python train.py --arch="vit" --model="multi-label image tagger" --dataset="telescope images of galaxies (Galaxy Zoo DECaLS)" --train_examples=88335 --image_size=24 --grayscale=true --crop_scale_min=0.5 --horizontal_flip=true --translate=0.06 --norm="layernorm" --norm_position="pre" --activation="gelu" --head_dim=48 --fused_qkv=false --bias="all" --qk_norm=false --parallel_block=false --moe="expert_choice" --num_experts=4 --moe_every=1 --expert_mlp_ratio=1 --experts_per_token=2 --shared_expert=false --patch_size=[4, 4] --conv_stem=false --layers=12 --width=192 --positions="sincos" --pooling="mean" --num_labels=24 --residual_init="zero_last" --optimizer="muon" --muon_scale="spectral" --lr=0.018 --momentum=0.95 --nesterov=true --orthogonalizer="newton_schulz_5" --adamw_lr_other_params=0.0019 --adaptive_grad_clip=0.05 --steps=10000 --batch_size=512 --epochs=58.0 --lr_schedule="cosine" --final_lr_fraction=0.01 --warmup_steps=200 --weight_decay=0.01 --adamw_weight_decay_other_params=0.01
Rows from expert 2 of block 3, named by matrix and row number. Rows with one number belong to one neuron. Each number is 128 + 24 x the weight over its row's rms, rounded and kept within 0 to 255. All counts start at 0. After the name is the row's rms in percent of the matrix's.
# up: expert up (model.blocks.3.mlp.up, 4x192x192), inputs 96-191
# down: expert down (model.blocks.3.mlp.down, 4x192x192, transposed), outputs 96-191
up.47 093 [118 125 152 132 110 153 115 175 159  93 108 109 139 115 142 103 134 128 160 118 118 161  48  81  93 149 134 157 131  77  80 144 127 128 124 146 122 131 110 115 152  96 122 135 116 128 175 127 138 110 164 121 160 113 134 149 119 137  80 151 157 176 109 116 143 124  78 120 138 135 128 125 134 136 161 127 139  90 129  92 139  99 157 158  81 105 141 116 159 112 153 150 108 110 163 125]
down.47 098 [105 122 118 130  98 119 168 140 120 127 154 148  77 145 126 174 129 139 123 132 119 124 115 100 144 138 110 143 121 108  89 126  91  90 129  89 162 140 116 113 131 150 123 114 135 108 123 130  87 130  97 116 133  95 143 120 106 122 119 133 167 127 109 114 150 127 148 134 143 114 167 128 157  90 127  99 125 146 147 131  96 130 104 159 106 189  96 183 126 154 165 150 131  93 124 153]
up.48 095 [133  95 146 138 116 109 132 113  95 124 139 108 109 176 119 132 130  94 121 148 129 128 144 116 101 108 140 155  89  95  80 140 137 134 113 171 120 147 141 178 100 132  86 148 123 110 113 158 104 111 127 173  89 155 102 137 128 137 107 150 162  84  88 106  86 152 170  90 131 116 147 145 121 137 120 133 115 144 171 125 168 125 154 140 114  93 177 126 137 112 143 129 147 107 133 101]
down.48 097 [118 159 136  96  81 139 159  87 117 112 136 111 109 132 137 103 136  98 145 108 131 112 125 126 115 111 113 153 151 140 132 115 115 134 109 129  83 102 122 139 107 158 108 119 162  67 132 120 141 172 149 164 134 144 120  92 157 164 153 104 147 117 131 117  80 107 125 112  95 161 117 107 101 102 181 120 114 131 143 153 111 135 130 132 123  63 114 150  97 134 105 153 167  79 127 128]
up.49 097 [120 124 130 179 161 137 109 139 109 123 150 121 151 140 147  85 132 119 102 142  87 143 102 142  94 159 133 122 107 135 136 114 148 158 171 124 113 140 123 115 133 139 115 142 152 118 146 110 152 150 126 133 145  90 188 118 138 151 157 118 147 146 134  83 104 100  93 153 115  82 146 145 120  88 142 103 137 109 160 130 115 120  64 149 187 154 133 106 126 142 131 157 102 114 148 140]
down.49 103 [156 128 122 161 124 137  90 134 119 139  84 147 117 151 116 168 119 130 155 101 122 147 125 129 116 113 120 126 127 138  95 115 146 151 163  96 133 123 160 139 132  63 114  98 129 109 169 143 135  83 155 119 117 122 179 163 114 140 142 122 102 170 116 102 120 106 161 162 111 118 100 108 146 131 186 125 126 138 152 156  93  92 138 132 137 148 118 131 128 132 134 120 120 135  78  97]
up.50 099 [151 109 141 101 132  97 124 116 136 113 120 116 116  81  92 124 107 124 111 145 146 107 125 143 131 106 137 108 104 134 118 116 106 112 133 120 128 115 122 140  96 174  95 171 162 162 125 156 142 165 170 108 141 144 161 111 133 120 132 144 145 120 121 145 129 108 147 195 111 101 155 153 125  89 105 122  97 161 139  89 129 102 154  99 143 156 127 110 145  98 116 143 124 130 157 125]
down.50 102 [118  84 150 131 127 114 161 133 111 111 136 121 131 153 140 135 153 107 156 153 125 127 155  80 120 160 116 133 145 130 113 131 109 163 104 101 117 119 104 166 130 137 176  99 133 127 127 147 159 104  82 113 118  95 186 144 186 141  91 148 172 153  95 109 114 119  96 124 115 155  84 130 144 132 157 122 116 107 114 147 106 116 111  96 121  94 124 133 146 146 175 150 154 108 124 112]
up.51 099 [131 163 111 119  88 138 148 149 160 155 137 150 123 116 146 104  89 157 112 113 156 155 137 108  77 150  94 119 132 106  97 112  82 132 147 122 109 135 158 125 141 124 120 117 124 148 116 151 164  81  91 107 112 134 178 130 137  96 123 154 113 129 117 126 139 163 134 175 105 166 171 117  90 111 117 175 161 109  62 120 132 115 175 123 100 167 101 109  99 148 120 115 117  98 131 103]
down.51 107 [164 126 128 133 188 149 137 127  98 102 128 126 128 137 129 145 121 109 174 163 149 159 128 122 146 146 112 114 118 110 121 108 140 123 109 160 193 103 157 114 127 113 109 110 106 119 168 125 104 105 141 145 181 139 183 106 126  96 138  91 147 133 133 144 117 163 116 170 150 108 155 169  77 134 141 103 142 142 163 131  99 132 101 124 114 150 167 154 125 104 107 131 102 131 146 181]
up.52 094 [140 116 153 107 127  96 151 141 123 162 124 146 125 105 167 114 140 159 131 156 163 123 110 151  97 120 140 136 131 120 156 114 102 104  96 150 148 141 114 178 142 117 151  98 119 137 119 125 100 124  95 128 110 138  91  99 147 169 137 108 132 140 180 161 183 145  87 144 127 112  99 142 127  86 116 162 137 113 107 136 146 132  84 100 186 133 154 106  69 143 122 130 110 152 101 119]
down.52 088 [119 136 125 183 138 133 139 116 116  96 121 130 104 134 122 120 152 194 131 101  98 150 131  96 146 153 122 184 159 116 155 107  72 130 150 100 154 118 147 146 127  89 130 153 129 157 112 110 131 130  99 121 124 138 160 119 157 130 122  98  74 129 107 154 119 151 112  97 114 167 139 139 119 131 169  95 119 138 125 127 146 135 115 138 112 124 104 135 142 118 162 124 106 169 113 155]
up.53 099 [121 149  87  84 102  74 167 126 155 153 102 116 137 131 137 117 148 145  92 146 131 122 119 113 121 145 125 125 101 158 165 185 156 130 136 155  91 152 141 110 120 145 137 133 137 101 183 125 139  96 105 106 139 114 100 117 113  92 103 169 139 117 107 140 140 131 157 134 160 176 136 126 123 104 156 141  99 129 132 145  72 157 153  98 105 139  92 132  92 116 130 119 171 140 154 154]
down.53 094 [130 142 129 116 129 139 152  94 140 135  98 105 113 126 102 100 125  98 152 152 133 100 145 125 113 125 132 125 112 127 115 129 121 123 107 122 149 158 106 141  88 127  72  74 134 154 131 105 143 156 107  84 152 114 120 179 128 157 163 143 133 155 140 151 162 141 178 103 141 125 150 125 140 120  78 159 169 141 145 132 130 138 146 129 101 123 194 139 160 136 146 135 144 119 164 129]
up.54 095 [158 143 111 133 116 132 152 110 128 154 113 118 133 151 114 110  88 129 108 160 123 109  91 155 108 120 119 108  93 144 134 143 145 112 169 123 186  73 131 167 103 112 139 131 148 142 131 131 117 120 138 132 113 123 130 119 140 122 117 126 108 130 120 154 146 112 139 139 126 101  96 111 161 115 137 111 133 144 127 173 132 127 104 126 130 169 134 101 140 127  78 154 105 117 140 161]
down.54 099 [ 95 116 127 109 119 139 107 112 151 110 137 148 131 123 136 189  93 140 162  98 131 123 162 155  94 126 106 141 170 146  89 133 118 138  89 120 120  89 136 128 180 114 104 176 133 153  73 101 154 115 109 156 132 169 126  97 133 149 149 129 177 105 124 123 130 125  82  86  92 120 152 128 102 110 140 133 116 126 118 203 160 130 125 131 108 151 175 110 126  95 142  95 170  90 137 162]
up.55 103 [105 150 162 127 136 165 125 122  92 144 127 114 130 149  81 189 151 163 135 171 112 120 113 101 135 112 148 126 152  78 135 180 102 125 135 123 120 110 145 136 139 143 147 140 186 120 126 142  95  92 132 160 102  93 144 136  56 115 134 140 160 157 161 144 130  99 115 124 123 131  91 165 162 178 100 115 128 148 135 109 157 123 129 142 135 136 165 122  85 140 126 148 132 106 144 147]
down.55 095 [148 130 151  91 121 112 100 107 135 145 134 157 166  90 127 130  94 135 141 116  98 147 130 146 126 130 138 121 108 110 145 148  72 101 105 118 106 150 140 118 100 164 154 128 104 143 159 137 114 118 155  79 114 124 108 121 114 137 146 128 127 165 112 116 165 126 148 168 167 151 127  99 152 126 151 127 137 150 103  97 113  68 154 138 115 116 155 131 108 130 161 130 154 144  94 129]
up.56 113 [134  86 133  85 134 121 116 132 139 124 182  96  99 150 115 128 143 107 191 189 100 130 106 175 114 117 117 124 130 113  75  65 136 119 154 150 136 137 118  97 118 108 124 147 126  98 149  84 126  97 146 139 106 145  80 172 111  58 137 155 117 140 127 145 114 172 135 155 123  84 138 179 153 104 108 136 165 123 119 113 122 160 125 119 153 143 103 141 142 127 107 122 119  83 117 142]
down.56 104 [142 128 162 155 135 119 137 126 141 117 127  78 173 134 104 112 101 116 126 144 124 159 150 156 145 121 132  88 138 157 173 128 107 124 124 107  84 118 136 136 123 170 118  94 176 125 102 128 144 120 132 155  91 151 125 110 120  99 129 151 101 125 134  87 134 177  64 154 128 122 100  89 149 156 175 141 119  98 118 122  98 131 126 155 200 138 120 135 121 123 115 106 139 121 144 136]
up.57 115 [159 122 127 122 109  96 112 131 157 135 104 120 165 122  73  94 135  97 100 135 145 133 130 152 147 154 139 142 161 186  99 101 146 105 109 135 117  87 114 170 131  94 169 161 118 129 131 143 119 147 132 153 143 125  73 132 136 164 159 119 106 147 136 123 131 137 103 125  85 119 136 172 165 131 102 133 119 127 145 127 115 128 140 119 127 110 116  94 201  96 152 124 148 110 160 121]
down.57 111 [127 154 118 130 127 157 122 147  81 125 110 126  91 143 147 138 197 109 111 126 136 144 112 179 151 126 119 144 104  98 124 112  94 151 101  86 109 130 138 144 117 136 151 157 124 118  97  98 111 125 156 137 105  94 177 120 108 175 119 150 129 117  68 107  87 102 104 117 136 127 127 106 159 106 137 116 112 147 134 114 164 125 129  97 120 119 145 134 116 128 161 110 159 167 106 156]
up.58 097 [117 164 113 156 128 139  87 118 114 156 146 160 118 108 147 166  99 178 121 124 131 144 115  68 107 117  93 121 102 101 131 108 153 116 137 101 131 152 199 171 126 134 123 150 143 145 173 149 100 125 118 146 136 159 110 122 113 161 140 171 104 169 138 117 101 159 111 122 140 112 104 145 162 102  96 131 138 118 133 112 117 115 174 117 123 120  39 123 130 126 127 131 102 138 128 139]
down.58 099 [140 117 160 161 122 113 155 120 163 169 101  96 103 205 105  95 106 127 142 118 142  91 128  97 183 151 132 132 143 102 114 136 126 123 128  82 134 134 141 106  95 141 109 124 140 142 109  96 150 117 208 159 115 139 147 152 132 133 107 106 108 117 140 102 150 110 147 145 100 116  85  93 137  78 127 119  70 149 146 114  95 117 148  85 133 150 121 104 139 133 131 126 120 130  99 120]
up.59 097 [141 147 125 129 148 131 108 161 112 102 140 158 125 134 156  96  86 138 115 181  84 115 136 154 112 153  94 155 118 152 135 133 163 108  82 148 150  82 158 122  85 152 164 123 153 101 114 147 122 154 144 140 202 187 138 115 151 148 118  90 107 161 102 111 163 113 152  97 135  94  79 128 130 110 187 123 165 128 112 130  98  93 110 113 128  96 166 114  87 146 144 128 107 138 111 146]
down.59 099 [141 146 107 144 159 110  94 146 106 156 172 131 144 138 123 135 106 124 120 118 100 134 131 124 145 116 144  85 157 142 138 100 104 155 151 122 175 156 127 178 138 107 151  99 144 112 155 138 128 116 170 133 121 137 136 131 129  74 111 116 152 118 126 178  80 125  98 144 181 115 133 126 158 117 132  99 109 134 167 151 107 139  86 156  78 169 167 114 120 112  99 124 110 128 116 151]
up.60 096 [160 152 107 100 145 133 104 130 112 123 143 138 149 106 135 119  81 161 126 115 136 125 128 110 113 127 102 120 147 105 171 136 131 137  73 136 124 104 109 176  93 133 172  88 118 107 115 132 141 138 148 155 156 128 143 137 145 171 152 108 165  89  78 155 148 126 147 139 134 110 136 120 215  79 192  99 138 151 100 170 116 139 122 169 114 122 119  94 130 152 137 150 130 104 149  88]
down.60 102 [151 150 134 148 136 105 117 151 122 156 140  98 130 133 150 103 125 138 178 135  97 178 107 157 130 102 103  96 120  99 113  95 113 129  91 130 155 154 129 129 138  96 122 161 180 116 115 140 120  98 141 156 139 143 107 168 109  93 127  92 172 117 118 173 158 143 112 137 109 133 164 126 131 108 135 106 107 150 118 111 137 114 149 108 151 126 129 121  70  82 150 134 112  95 103 132]
up.61 099 [141 144  97 121 100 115 120  97 118 143 110 102 183  92 122 125 144 111  95 109 123  92 105  90 113 150 138 129 126 126 118 142 104  99 138 173  98  87 153 169  74 172 136 128 147 110 127 108 105 179 124 120 126 153 150 104 173 147 121 111 144 117 184 130 116  84 144 100 129 142 131 121 120 137 121 150 118 122 140  98 161  93 135 103 129  82 157 108 132  95 172 121 167 149 115 148]
down.61 101 [134 152 103 129 125  82 108  99 124 112  65 145 134  78  93 129 146 133  96 114 151 147 122 158 126 141 124 116 126 126 162 184 131  79  98 139 116 135 128 129 144 118 141 147 162 118 101 122 191 154 129 147 136 140 134 152 129 133 134 113 150 113 107  90 126 148 133 138 122 118 156 125 141 133 150 116 146 125 144 149  66 126 138 109 125 174 102 141 131 144 111 119 139 130 166 126]
up.62 084 [113 112 136 143 149 103 110 161 172 147 128  96 151 155 148  78  78 119 152 121 138 137  93 112  98 118 124 117 110 134  91 100 129 149 164 165 120 168 155  89 101 137 134 101 104 127 130 128 139 123 123 102 102 153  86  89 135 172 137 140 113 146 104  99 134 118  81 169  92  98 148 149 164 111 146 129 117 114 133 146 144 118 147 133 192 120 111 115 142 147 171 147 128 122 148 122]
down.62 087 [139 135 152 119 118 130 124 137 156 110 125 128 124 142 131 160 173 133  97 136 130 144 124 129 126  91 162 133 121  70 162 107  68  95 127 112  96 106 126  76 112 146  91  95 137 169 134 144 108 152 140 102 132 116 113 108 107 125  66 111 106 119 106 128 106 113  77 141 131 100 112 131 131 177 125 118 108 109 132 103  97 135 142 170 169 136 133 144 167 118 129 131 114 141  99 105]
up.63 101 [135 157 155 107 148 134 128 142 138 114 133  91 134 113  75 109 125 148 152 133 102 106 115 113 108 113  94 159 132 118 140  96 110 115 137 163 106 134 167 139 166 109 151 130 108 162 177 154 147 143 166 131 163 171 118 156 113 137 104 139 117 128 162  89  99 112 137 126 143 125 107  96 107  86 107 106  88 133 159 134 117 166 135 141 120 123 175 150 130 114 104 160  95 129 166 123]
down.63 103 [130  82 133  85 130 136 157 120 120  90 107 151 130 117 148 159 128 120 126 110 159 169  76 125 128 131 100 118  99 152 159 174 115 130 149 111 136 133 122  94 162 135  92  90  76 116 186  91 143 145 135 136 181 108 111 152 133 118 117 176 157 163 121 117 152  97 126 114 128 145 159 147 107 140 107 135 144 111 130 130 104 143 145 147  97 141 104 113 166 150 128 155 161 120 101  95]
up.64 092 [108 164  78 125 121 133 119 119 159 137 133 105 134 153 152 112 149 146 118 108 133 141 129 146 142 136 145 122 102 126 116 136 161 120 167 179 148 181 120 124 125 119 126  92 131 124 168 112 117 127  96 131  86 135 111 136 156 152 118 121  83 114  99 134 174  82 162 162  96 120  81 164 145 114 142 125 109 104  76 169  94 130 111 119 111 112 133  92  82 125 123 146 116 164  97 108]
down.64 095 [ 99 144  97 146 119 155 125 134 125 131 113  83 143 135  83 172 154 154 138 176 153 138 120 127 154 111 161 148 116 136 103  91  89 145  98 151 115 134 108 129 145 147 171 147 101 151  71 121 134 141 127 131 154 109 174 136 129 125 105 123 105 116 103 111 111 130 106 131 111 130 120  98  74 136 144 167 181 142 125  88 115 155 167 167 128 156 130  90 117 154 126 110 135 120 104 113]
up.65 098 [168 122 128 141 160 121 136  92 144 114  81 169 112  89 164 136 122  96 131 124 138 137 114 134 127 153 119 122 110 188 134 155  91 101 114 129 130 126 114 122 133 116 136 103 133 130 174 136 175 117 159 156 126 149  94 118 125 125 108 104  88 132 126 110 170 169 193 157  88  92 107 158 144  95 141 100  95 130 120 112 134 151 121 162 113 140 124 143 136 124 123 170 133 133 132 103]
down.65 103 [111  95  89 115 121 104 120  95 173 136 146  94 160 147  84 134 172  75  96  73 141 127 141 118 145 134 151 129 104 109 146 147 101 156 111 133 123 137  97 191 112 106 129 155  69 121 169 142 176 114 165 131 142 140 133 133 152 118 133 122 134 118  76 181 116 156 122  73 119 123 116 126 155 147 115 168 147 108 138 115 116  97 126  79 122 146 131 126 112 145 130 158 149 105 122 100]
up.66 090 [126 127 135 104 134 135  80  86  73  83 161 129 103 121 116 134 206 130  98 120 124 126 114 117 166 118 162 150 159 110 126 153 126 120  95 114 105 111 118 178 135 150 121 113 197 114 122  89 139 122 142 186 172 136 132 136 136 144 131  73 147  82 132 115 131 126 122 135 116 131 119  95 132  88 153 138 149 112 152 151 162 129  97 130 158 130 116 116 107  94 134 129 127 127 118 133]
down.66 099 [109 178  85 141 160 170 145 149 122 149  93 100 103 159 156 146 121 136 141 138 178 129 138  97 161 133 111 122 154  65 156 166 121 144  84 132 143 160 165 131  88 116 145  77  97 121 114 139 142 149 164 122 147 156 160  94 177 103 158 136 102 101  90 124 115 139 138 141  97  86 143  77  91 110  95 134 142  55 133  98 119 166 125 134 143 136 155  98  92 122 141 110 149 121 122 116]
up.67 119 [163 129 120 123 126 140 158 107 138 126 116  98 100 129 135 103 138 147 136 131 150 133 153 132 162 140 106 134 104 105 149 153 161 143  90 135  70 108 131 181 114 110 141 105  98 126 131 150 145 128  72 157  73 158 120 115 111 154 131  96 122 133  82 127 105 108 116 119  79 153 133 110  95 134 112 124 150 115  79 133 115 108 131 141 186 156 108 110 175 138  88 117 112 140 153 138]
down.67 115 [149 128 114 139 109 113 100 101 136 136 108 159 128 126 129 125 134 116 115  95 107 132 144 128 126 135 149 101 146  82  88 133 125  65 131 129 155 106 134 143 122 175 152 114 129 143  91 159 123 129 181 131 113 116  90 155  92 140 142 151 141 132 121  92  87 124 102 133 159 161 120  90 154 154 116  99 120 129 124 142 134 163 112 139 134 143 108 143 125 121 172 143 139 121 117 124]
up.68 116 [126 116 147 139 119 129 138  92 130 149 160 137  96 145  99 102 112  85 155 140 117 131 140 201 140 150 101 118 166  85 154 124 127 124 130  89 149 112  76 129 104 116 187 106 131 126 145 101  67 139 114 129 149 123 123 166 101 142 120 138 127 112 133 164 127 166 112 139 110 124 150 111 106 125 141 150 130 103 138 164  95 108 142 157 152 130 122 144  90 131 118 142 103  85 143 128]
down.68 101 [138 131 137 109 139 107 137 144  92 115  98 115 133  72 171 116 104 142 142 131 127 128 114 123 134 126 183 139 163 143 127 167  88 137 116 135 145 109 163 163 108 162 161 110 167 139 106 124 140 155 105 114 119 105  85 147 128  90 145 125 119 103 107 118 131 118 124 126 141 124 114 197 121 111 122  86 106 138  88 133 144 107 139 115 101 132 147 154 126  79 143 187 142 119 154 141]
up.69 107 [138 126 138 170 157 122 137 130 144  94 140 117 137 156 137  99 142 128 141 105 106  97 116  95 110 137 130 124  68 133 114 170  93 148 122 102 129 136 140 116 128 105 131 116 114 193 119 158 120  91 151 128 129 172 115 116 106 147 144 109  85 176 112 115 164 114 119 120 149 102 137 156 154 139 173 116  98 123 157 164 113 159 144 186  84 149 110  83 106 143 119 110 112 111 128 100]
down.69 101 [ 99 121 108  84 138 115 149 133 134 151 140 164 143  98  91 161 106 123 109 129 109  99 105 133 129 156 118 140 117 133 113 150 131 111 132 125 134 115 125 132 169 107 127 135 129 151 125 113 183  91 106 119 125 155  85 174  95  91 150 119 142 129  83 129 117 147 161 146 147 142 165 127 177 115  98 141 154 130 139 146 123 118 148 153 119 129 140 136  95 124  68 104 148 143 118  94]
up.70 088 [111 142 154  84 104 139 133 136  97 130 138 131  94 121 124 121 124 134 134 170 115 163 115 127 122 121 136 127 111 171 148 129 124 141 119 156 159  94 131 141 135 184 149 145  94 133 120  88 119 155 149 147 142 155 116 159 135  90 134 100 144 122  83  70 109 150 172 102  96  68 143 158 163 167 103 129 133 156  79 127  46 155 119 144 136 125 110 118 128 115 136 178 147 182 136 145]
down.70 101 [140 112 126 138 136 104 124 115 103 132 120 137 123 149 141 112 117 159 149 107 102  76 114 140  79 122 139 138 195 131 113 116 155 133 113 107 106 119 170 144 112 164 105 163 137 173 126  87 121 156 173 135 128 204 147 146 124 122  91 149 104 138 135 176 122 132 181  93 103 149 123 117 142 113 136 121  86  78 125  97 147 105 135 137  98 134 156 115 140 153 137 129 111 104 137 125]
up.71 104 [112 187  84 156 155 148 117 107 104 119 126 166 133  98 159 101 147 139 152 127 157 121 132  77  93 185 117 152  91 126 115 109 144 181 150 123 140 141 194 131 136 194 113 104 140 123  85 125 140 144 135  93 126 207 174 111 135 134 147  88 121 140 128  83 110 145 153 155 123 103 120  92 110 126 149  60 126 131 119 100  85 120 136 107 108 109 160 128 160 133 150 159 149 108 132 120]
down.71 100 [126 124 113 125 147 128 116 129 128 153 137  67 118 149 145 103 174 108 107 124 101 146 108 149  84 153 156  92 155 138 141 143 110 151 120  85 103 135 170 142 105 152 103 106 163 146 130  93 180 115 126 113 134  92 140  99 116 111 168 135 153 126 119 130 129 131 177 149 207 117 145  92 140 143 154 144 141 153 137 119 115 145 128 106 113 103 162 144 121  57 156  92 114 152 119 109]
up.72 093 [161 121 158 118 128 132 105  89 100 129  89 124 129 168 133  99 155 153 137 127 136 158 100 123 122 108 103 104 135 122 107  80 131  83 117 115 128 138 137  88 140 144 114 104 144 124 132 128 118 148 141 116 103 102 145 111 139 111 109 152 124 117 147 149  96 159 167 132 123 115 136 133 111  76 130 119 196 156 111 156 127 127 151 147 119 101 144 116  69 173 158 148 183 144 131 128]
down.72 097 [145 131 119 123 109 137 128 149 114  90 132 154 158  99 124 124 138 139 118  99 139 107 127 114 105 123 115 127 113 162  86 149 152 143 138 136  58 180 163 151 147 117 167 134 139 140 126 162 128 100 107 114 196 156 117 130 123 115 127 116 100 144 144 122 108 139 115 188 107 114 156  92 124 104 107 117  75  99 171 132 120 116 112 156 127 127 106  99  96 130 131 148  76 146 119 115]
up.73 093 [101 154 165 107 118 169 114 130 140 139 122 146 141 102  97 145 126 113 117 121 109 145  98 100 122  92 121 144 143 101 131 133 170  97 131 129 102 112 143 141 144 156 112 132 145 106 139 155 126 118 121 112 104 132 138 136 125 111 105 173 179  85 106 134 144 131 123 175 169 114 153 158 139  80 102 121 136 162 129  82 156 115 119 113 101 121 122  92 163 135 140  89 100 107 152 151]
down.73 099 [163  97 149 143 164 125 155 129 151 137 138 115  96 101 129 142  97 141 124 148 115 129 144 103 163 109 140 103 148 147 112 173 149 113 157 166 100 133 111 131 148  76 139 152 144 101 142 153  96 162  97 123 107 155 136 145 126  84 167 105 120 151 142 150  95 159 110 143 119 101 113  79 174 188  90 102 121 139 142  92 127 144 151 140 107 130  96 134 130 155 128 141 122 150 175 126]
up.74 104 [131 172  92 102 137  97 170 148 140 151 133 152 154 100 119 129 154 169  92 134 123 134 143 139 143 118 141  92 121 143 113 118 121 133 146 143 147 121 132 139 116 121  93  90 162 134 128 125 105  66  85  95 125 175 112 126 148 139 166 107 148  76 125 101 119 139 176 142 119 105 121 112 128 118 154 133 119 140  77 118  89 102 146 110 131 140 184 152  79  94 154  94 116  90 129 114]
down.74 108 [118 138 133 151 110 144 148  98 100  90  62  96 117 151 163 125 141 115 104 105 135 101 108 108 106 108 134 138 137 146 135 144 126 111  94 118 109 146 120 139 118 140 117 122 146 110 129 150 180 136 138 172 174 152  99 156 136 126 101 144 165  76 162 114 104  97 192 133 170 131 132 142 143 152 148 154 115 128 150 112 125 176 135 124 109  74 164 113 116 178 108 114 156 117 120 159]
up.75 087 [157 164 134 149 115  92 130 118 139 116 114  89 100  95 119 119 127 132  99 170 119 110 131 140 130 108 155 111 141 102 109 113 166 107 141 125 173 155 110 116 126 123  97  51 121 165  97 122 129 164 129 111 149 146 105 114 121  89 111 147 143 129 121 164 133 122 110 151 132 117 148  98 153 158 108 107 144 131 138 134 113 143 128 154 116 120 106 143 156 158 122 127 131 114 108  67]
down.75 088 [101  95  85 153  99 132 144 116 120 139  93 106 175 112 107 120 121 113 127 143 111 181 156 131 173 126 136 156 111 112 143 116 130  98  76 116 180 139 137 134 104 134 129 139 148 145 140 133 181 146 132  94 137 156 124  97 118 183 179 125 160 112 111 135 168 145 134 123 152 155 165 172 157 119 129 163 162 117 129 100 155 122 165 132 156 127 138 124 123  85 118 120 115 139  87 122]
up.76 103 [150 174  94 144 136 109 129  96 151 112 114 184  85 104 109 107 149 169  81  67 140 120 117 125  92 144 136 162 144 129 122 125 170 142 147 115 140 150 154 112 181 117 131 126 102 129 110 133 155 148 151 119 146 113 105 145 126  80 103 122 110 121 105 117 185 118 134 116 105 154 106 135 123 129 139 101 115 109 126 155 103 139 159 129 139  99 125 112 158 158 169 129 158 141 153  72]
down.76 098 [ 93 128 122 150 215 116 161 129 142 100 165 150 137 138 123 124 109 118 131 141 106 131  94 100 116 157 130 119 113 154 137 110  62 110 131 123 122 133 150  96 140 164 115 121  82 180 121 120 103 109 134 146 121 105  87 103 160 164 100 117 164 183 155 122 143 123 138 116 118 145 138  98 146 129 131 138 142 118 154 121 139  95 121 167 152 128 127 130 150 123  74 142  74 104 100 114]
up.77 087 [131  99 136 114 118 134 158 173  71  83 135 110  97  97 118 169 119 132 114 119 143 123 124 118 109 130 112 121 205 142 149 120  83 139 152 111 139 182 155  81 126 107 122 175 156 135 143 116 133 125 149 114 155 105 142  61 139 148 134 176 118  80 116 105 129 136  77 152 134 108 138 159 111 110 129 125 118 116 135 111 107 118 144 121 137 119 116 142 125 143 121  89 106 112 164 151]
down.77 104 [144 114  93 143  99 184 108 101 180 148 104 140 127 138 129 152 156 125 102  79  96 122 130 133 106 121 139 133 104 138  97 133 174 116 153 124 147 142 152 134 163 166 125  82 103 130 113 112 129 134 115 146 177 126 121 130 171 123 148 139  99 157 209 131 140 110 138  91 123 103 180 132 115 120  88 124 130 119 162 140 100 185 121 138 129 155 142 147  73 103 148 130 128 124  98 128]
up.78 087 [129 102 120 144 105 136 133 127 101 135 108 138 144  94 145 123 113 111  94 155 161 180  97 102 104 122 143 131 114 116 132  98 135 144 166 152 148 143 138 125 133 106 131 132 123 150 136 109 163 112 129 121 120 121 148  96 126 111  78 149 145 160 119 143 103 126 128 178 103 109 122 114 136  66 101 143  95 120 127  84 132 151 110 145 108 160 138 115 168 101 149  82 108  91  85 105]
down.78 088 [176  87 107 144 150 140 109 168 107 110 131 114 144 132  96 121 153 159 159 128  93 154  98 129 129 119 144 157 124 133  99 134 119 127 116 125 149 133 161 126 180 114 126 115 111  49 122 153 107 131 165 110  60 135 138 114 119 141 151 153 116 156 143 148 124 109 121  86 144 124 126 134 127 125 123 183 138 151 112 164  97 137 146  92 143 118 145 151 123  97 127 147 119 124 107 141]
up.79 086 [105 138 102 125 110 110 175 137 176 100 113 148 155 123 129 130 178 157 149  79 139 179 181 159 157 150 126 115 144 123 172 116 136 108 123 110 108 115 139  89 114 155 140 160 155 190 133  92 122 106  98  78 129  75 111 133 140 121 110 101 103 124 146 131 103 148 135 109 122 154 146 149 129 111 114 110 139 150 123 167 140 135 102 165 114 101 127  97  99 117 138 114 120 136 113 127]
down.79 080 [103 125 130 111 134 132 167 129 156 136 133 156 121 143 132 133 136 114 109 154 115 108  98 134  83 132 136 112 128 132 120 110 141 129 144  90 106 160 115 114 133 130 114 123 183 155 122 137 131 164 119 137  73 148  79  79 176 138 190 124  94 171 137 109 103 110 118 137 101  79 133 165 110 107 128 131 101 139 130 141 157 163 120  87 114 105 158 162 150 145 152 153  96 163 101 108]
up.80 100 [180 166 154 153 159 117 152 131 147 134 145 121 109 150  96 183 103 141 149  81 138 103 141 166 121  92 117 120 121 108 100 156 144 116 141 107 193  94 125 101 107 183 145 125 122 110  98 100 156 159  99  82 124 128 133 103 133 136 161 104 128 150 100 135 154 141 106 157 101 137 117 122 103 130 117 138 121 168 132 160 148 110 146 106 117 102 135 116 138 117  92 116  90 110 142  99]
down.80 101 [124  87 108 140 112 124 110 123 134 109 123 158 100 108 129 137 126 115 138 144 121 168 137 122 136 104 120  93 126 178 148 166 103 128 131 139 111 173 157 137 175 125  95 175  98 128 112 163 124 115 113  98 147  98  68 100 163 136  97 120 116 123 132 114 137 154 111  69 107 173 128 143 108  98 123 122 179 133 124 177 108 127 116 119 174 159 110 153 140 114 128 161  97 161 139  80]
up.81 099 [113 126 156 133 184 157 154 132 185 127 105 138 118  94 130 145 177 163 160 111 104 129  95 131  70 159  91 148 144 154 152 139  98 156 123 137 124 125 133  89 116 105 133 125 135 161 168 129  88 142 105 132 166 146 124 115  97 163 115  72 127 121 102 103 150 132 153 110 117 140 157 103 150 117 155 112 123 133 157 106 121 135  85 125 138  87 122 157 126 180 130 106 143 127 146 109]
down.81 095 [ 99 147 163 108 144 134 154 155 123 104 149 169 121 121 140 156  93 108 144 131  68 110 144  98 138 131 140  84 115 139 132  91 141 116 122 162 106 143 126 140 114 129 149 114 121 134 116 125 146 154 116 108 106 113 146 132 137  97 195 106 126 132 150 155 130 120 106 134  85 135 121  95 116  93 117 103 131 154 147 130 110  91 104 109 132 122 162 118 134 102 112  85 107 115 108 171]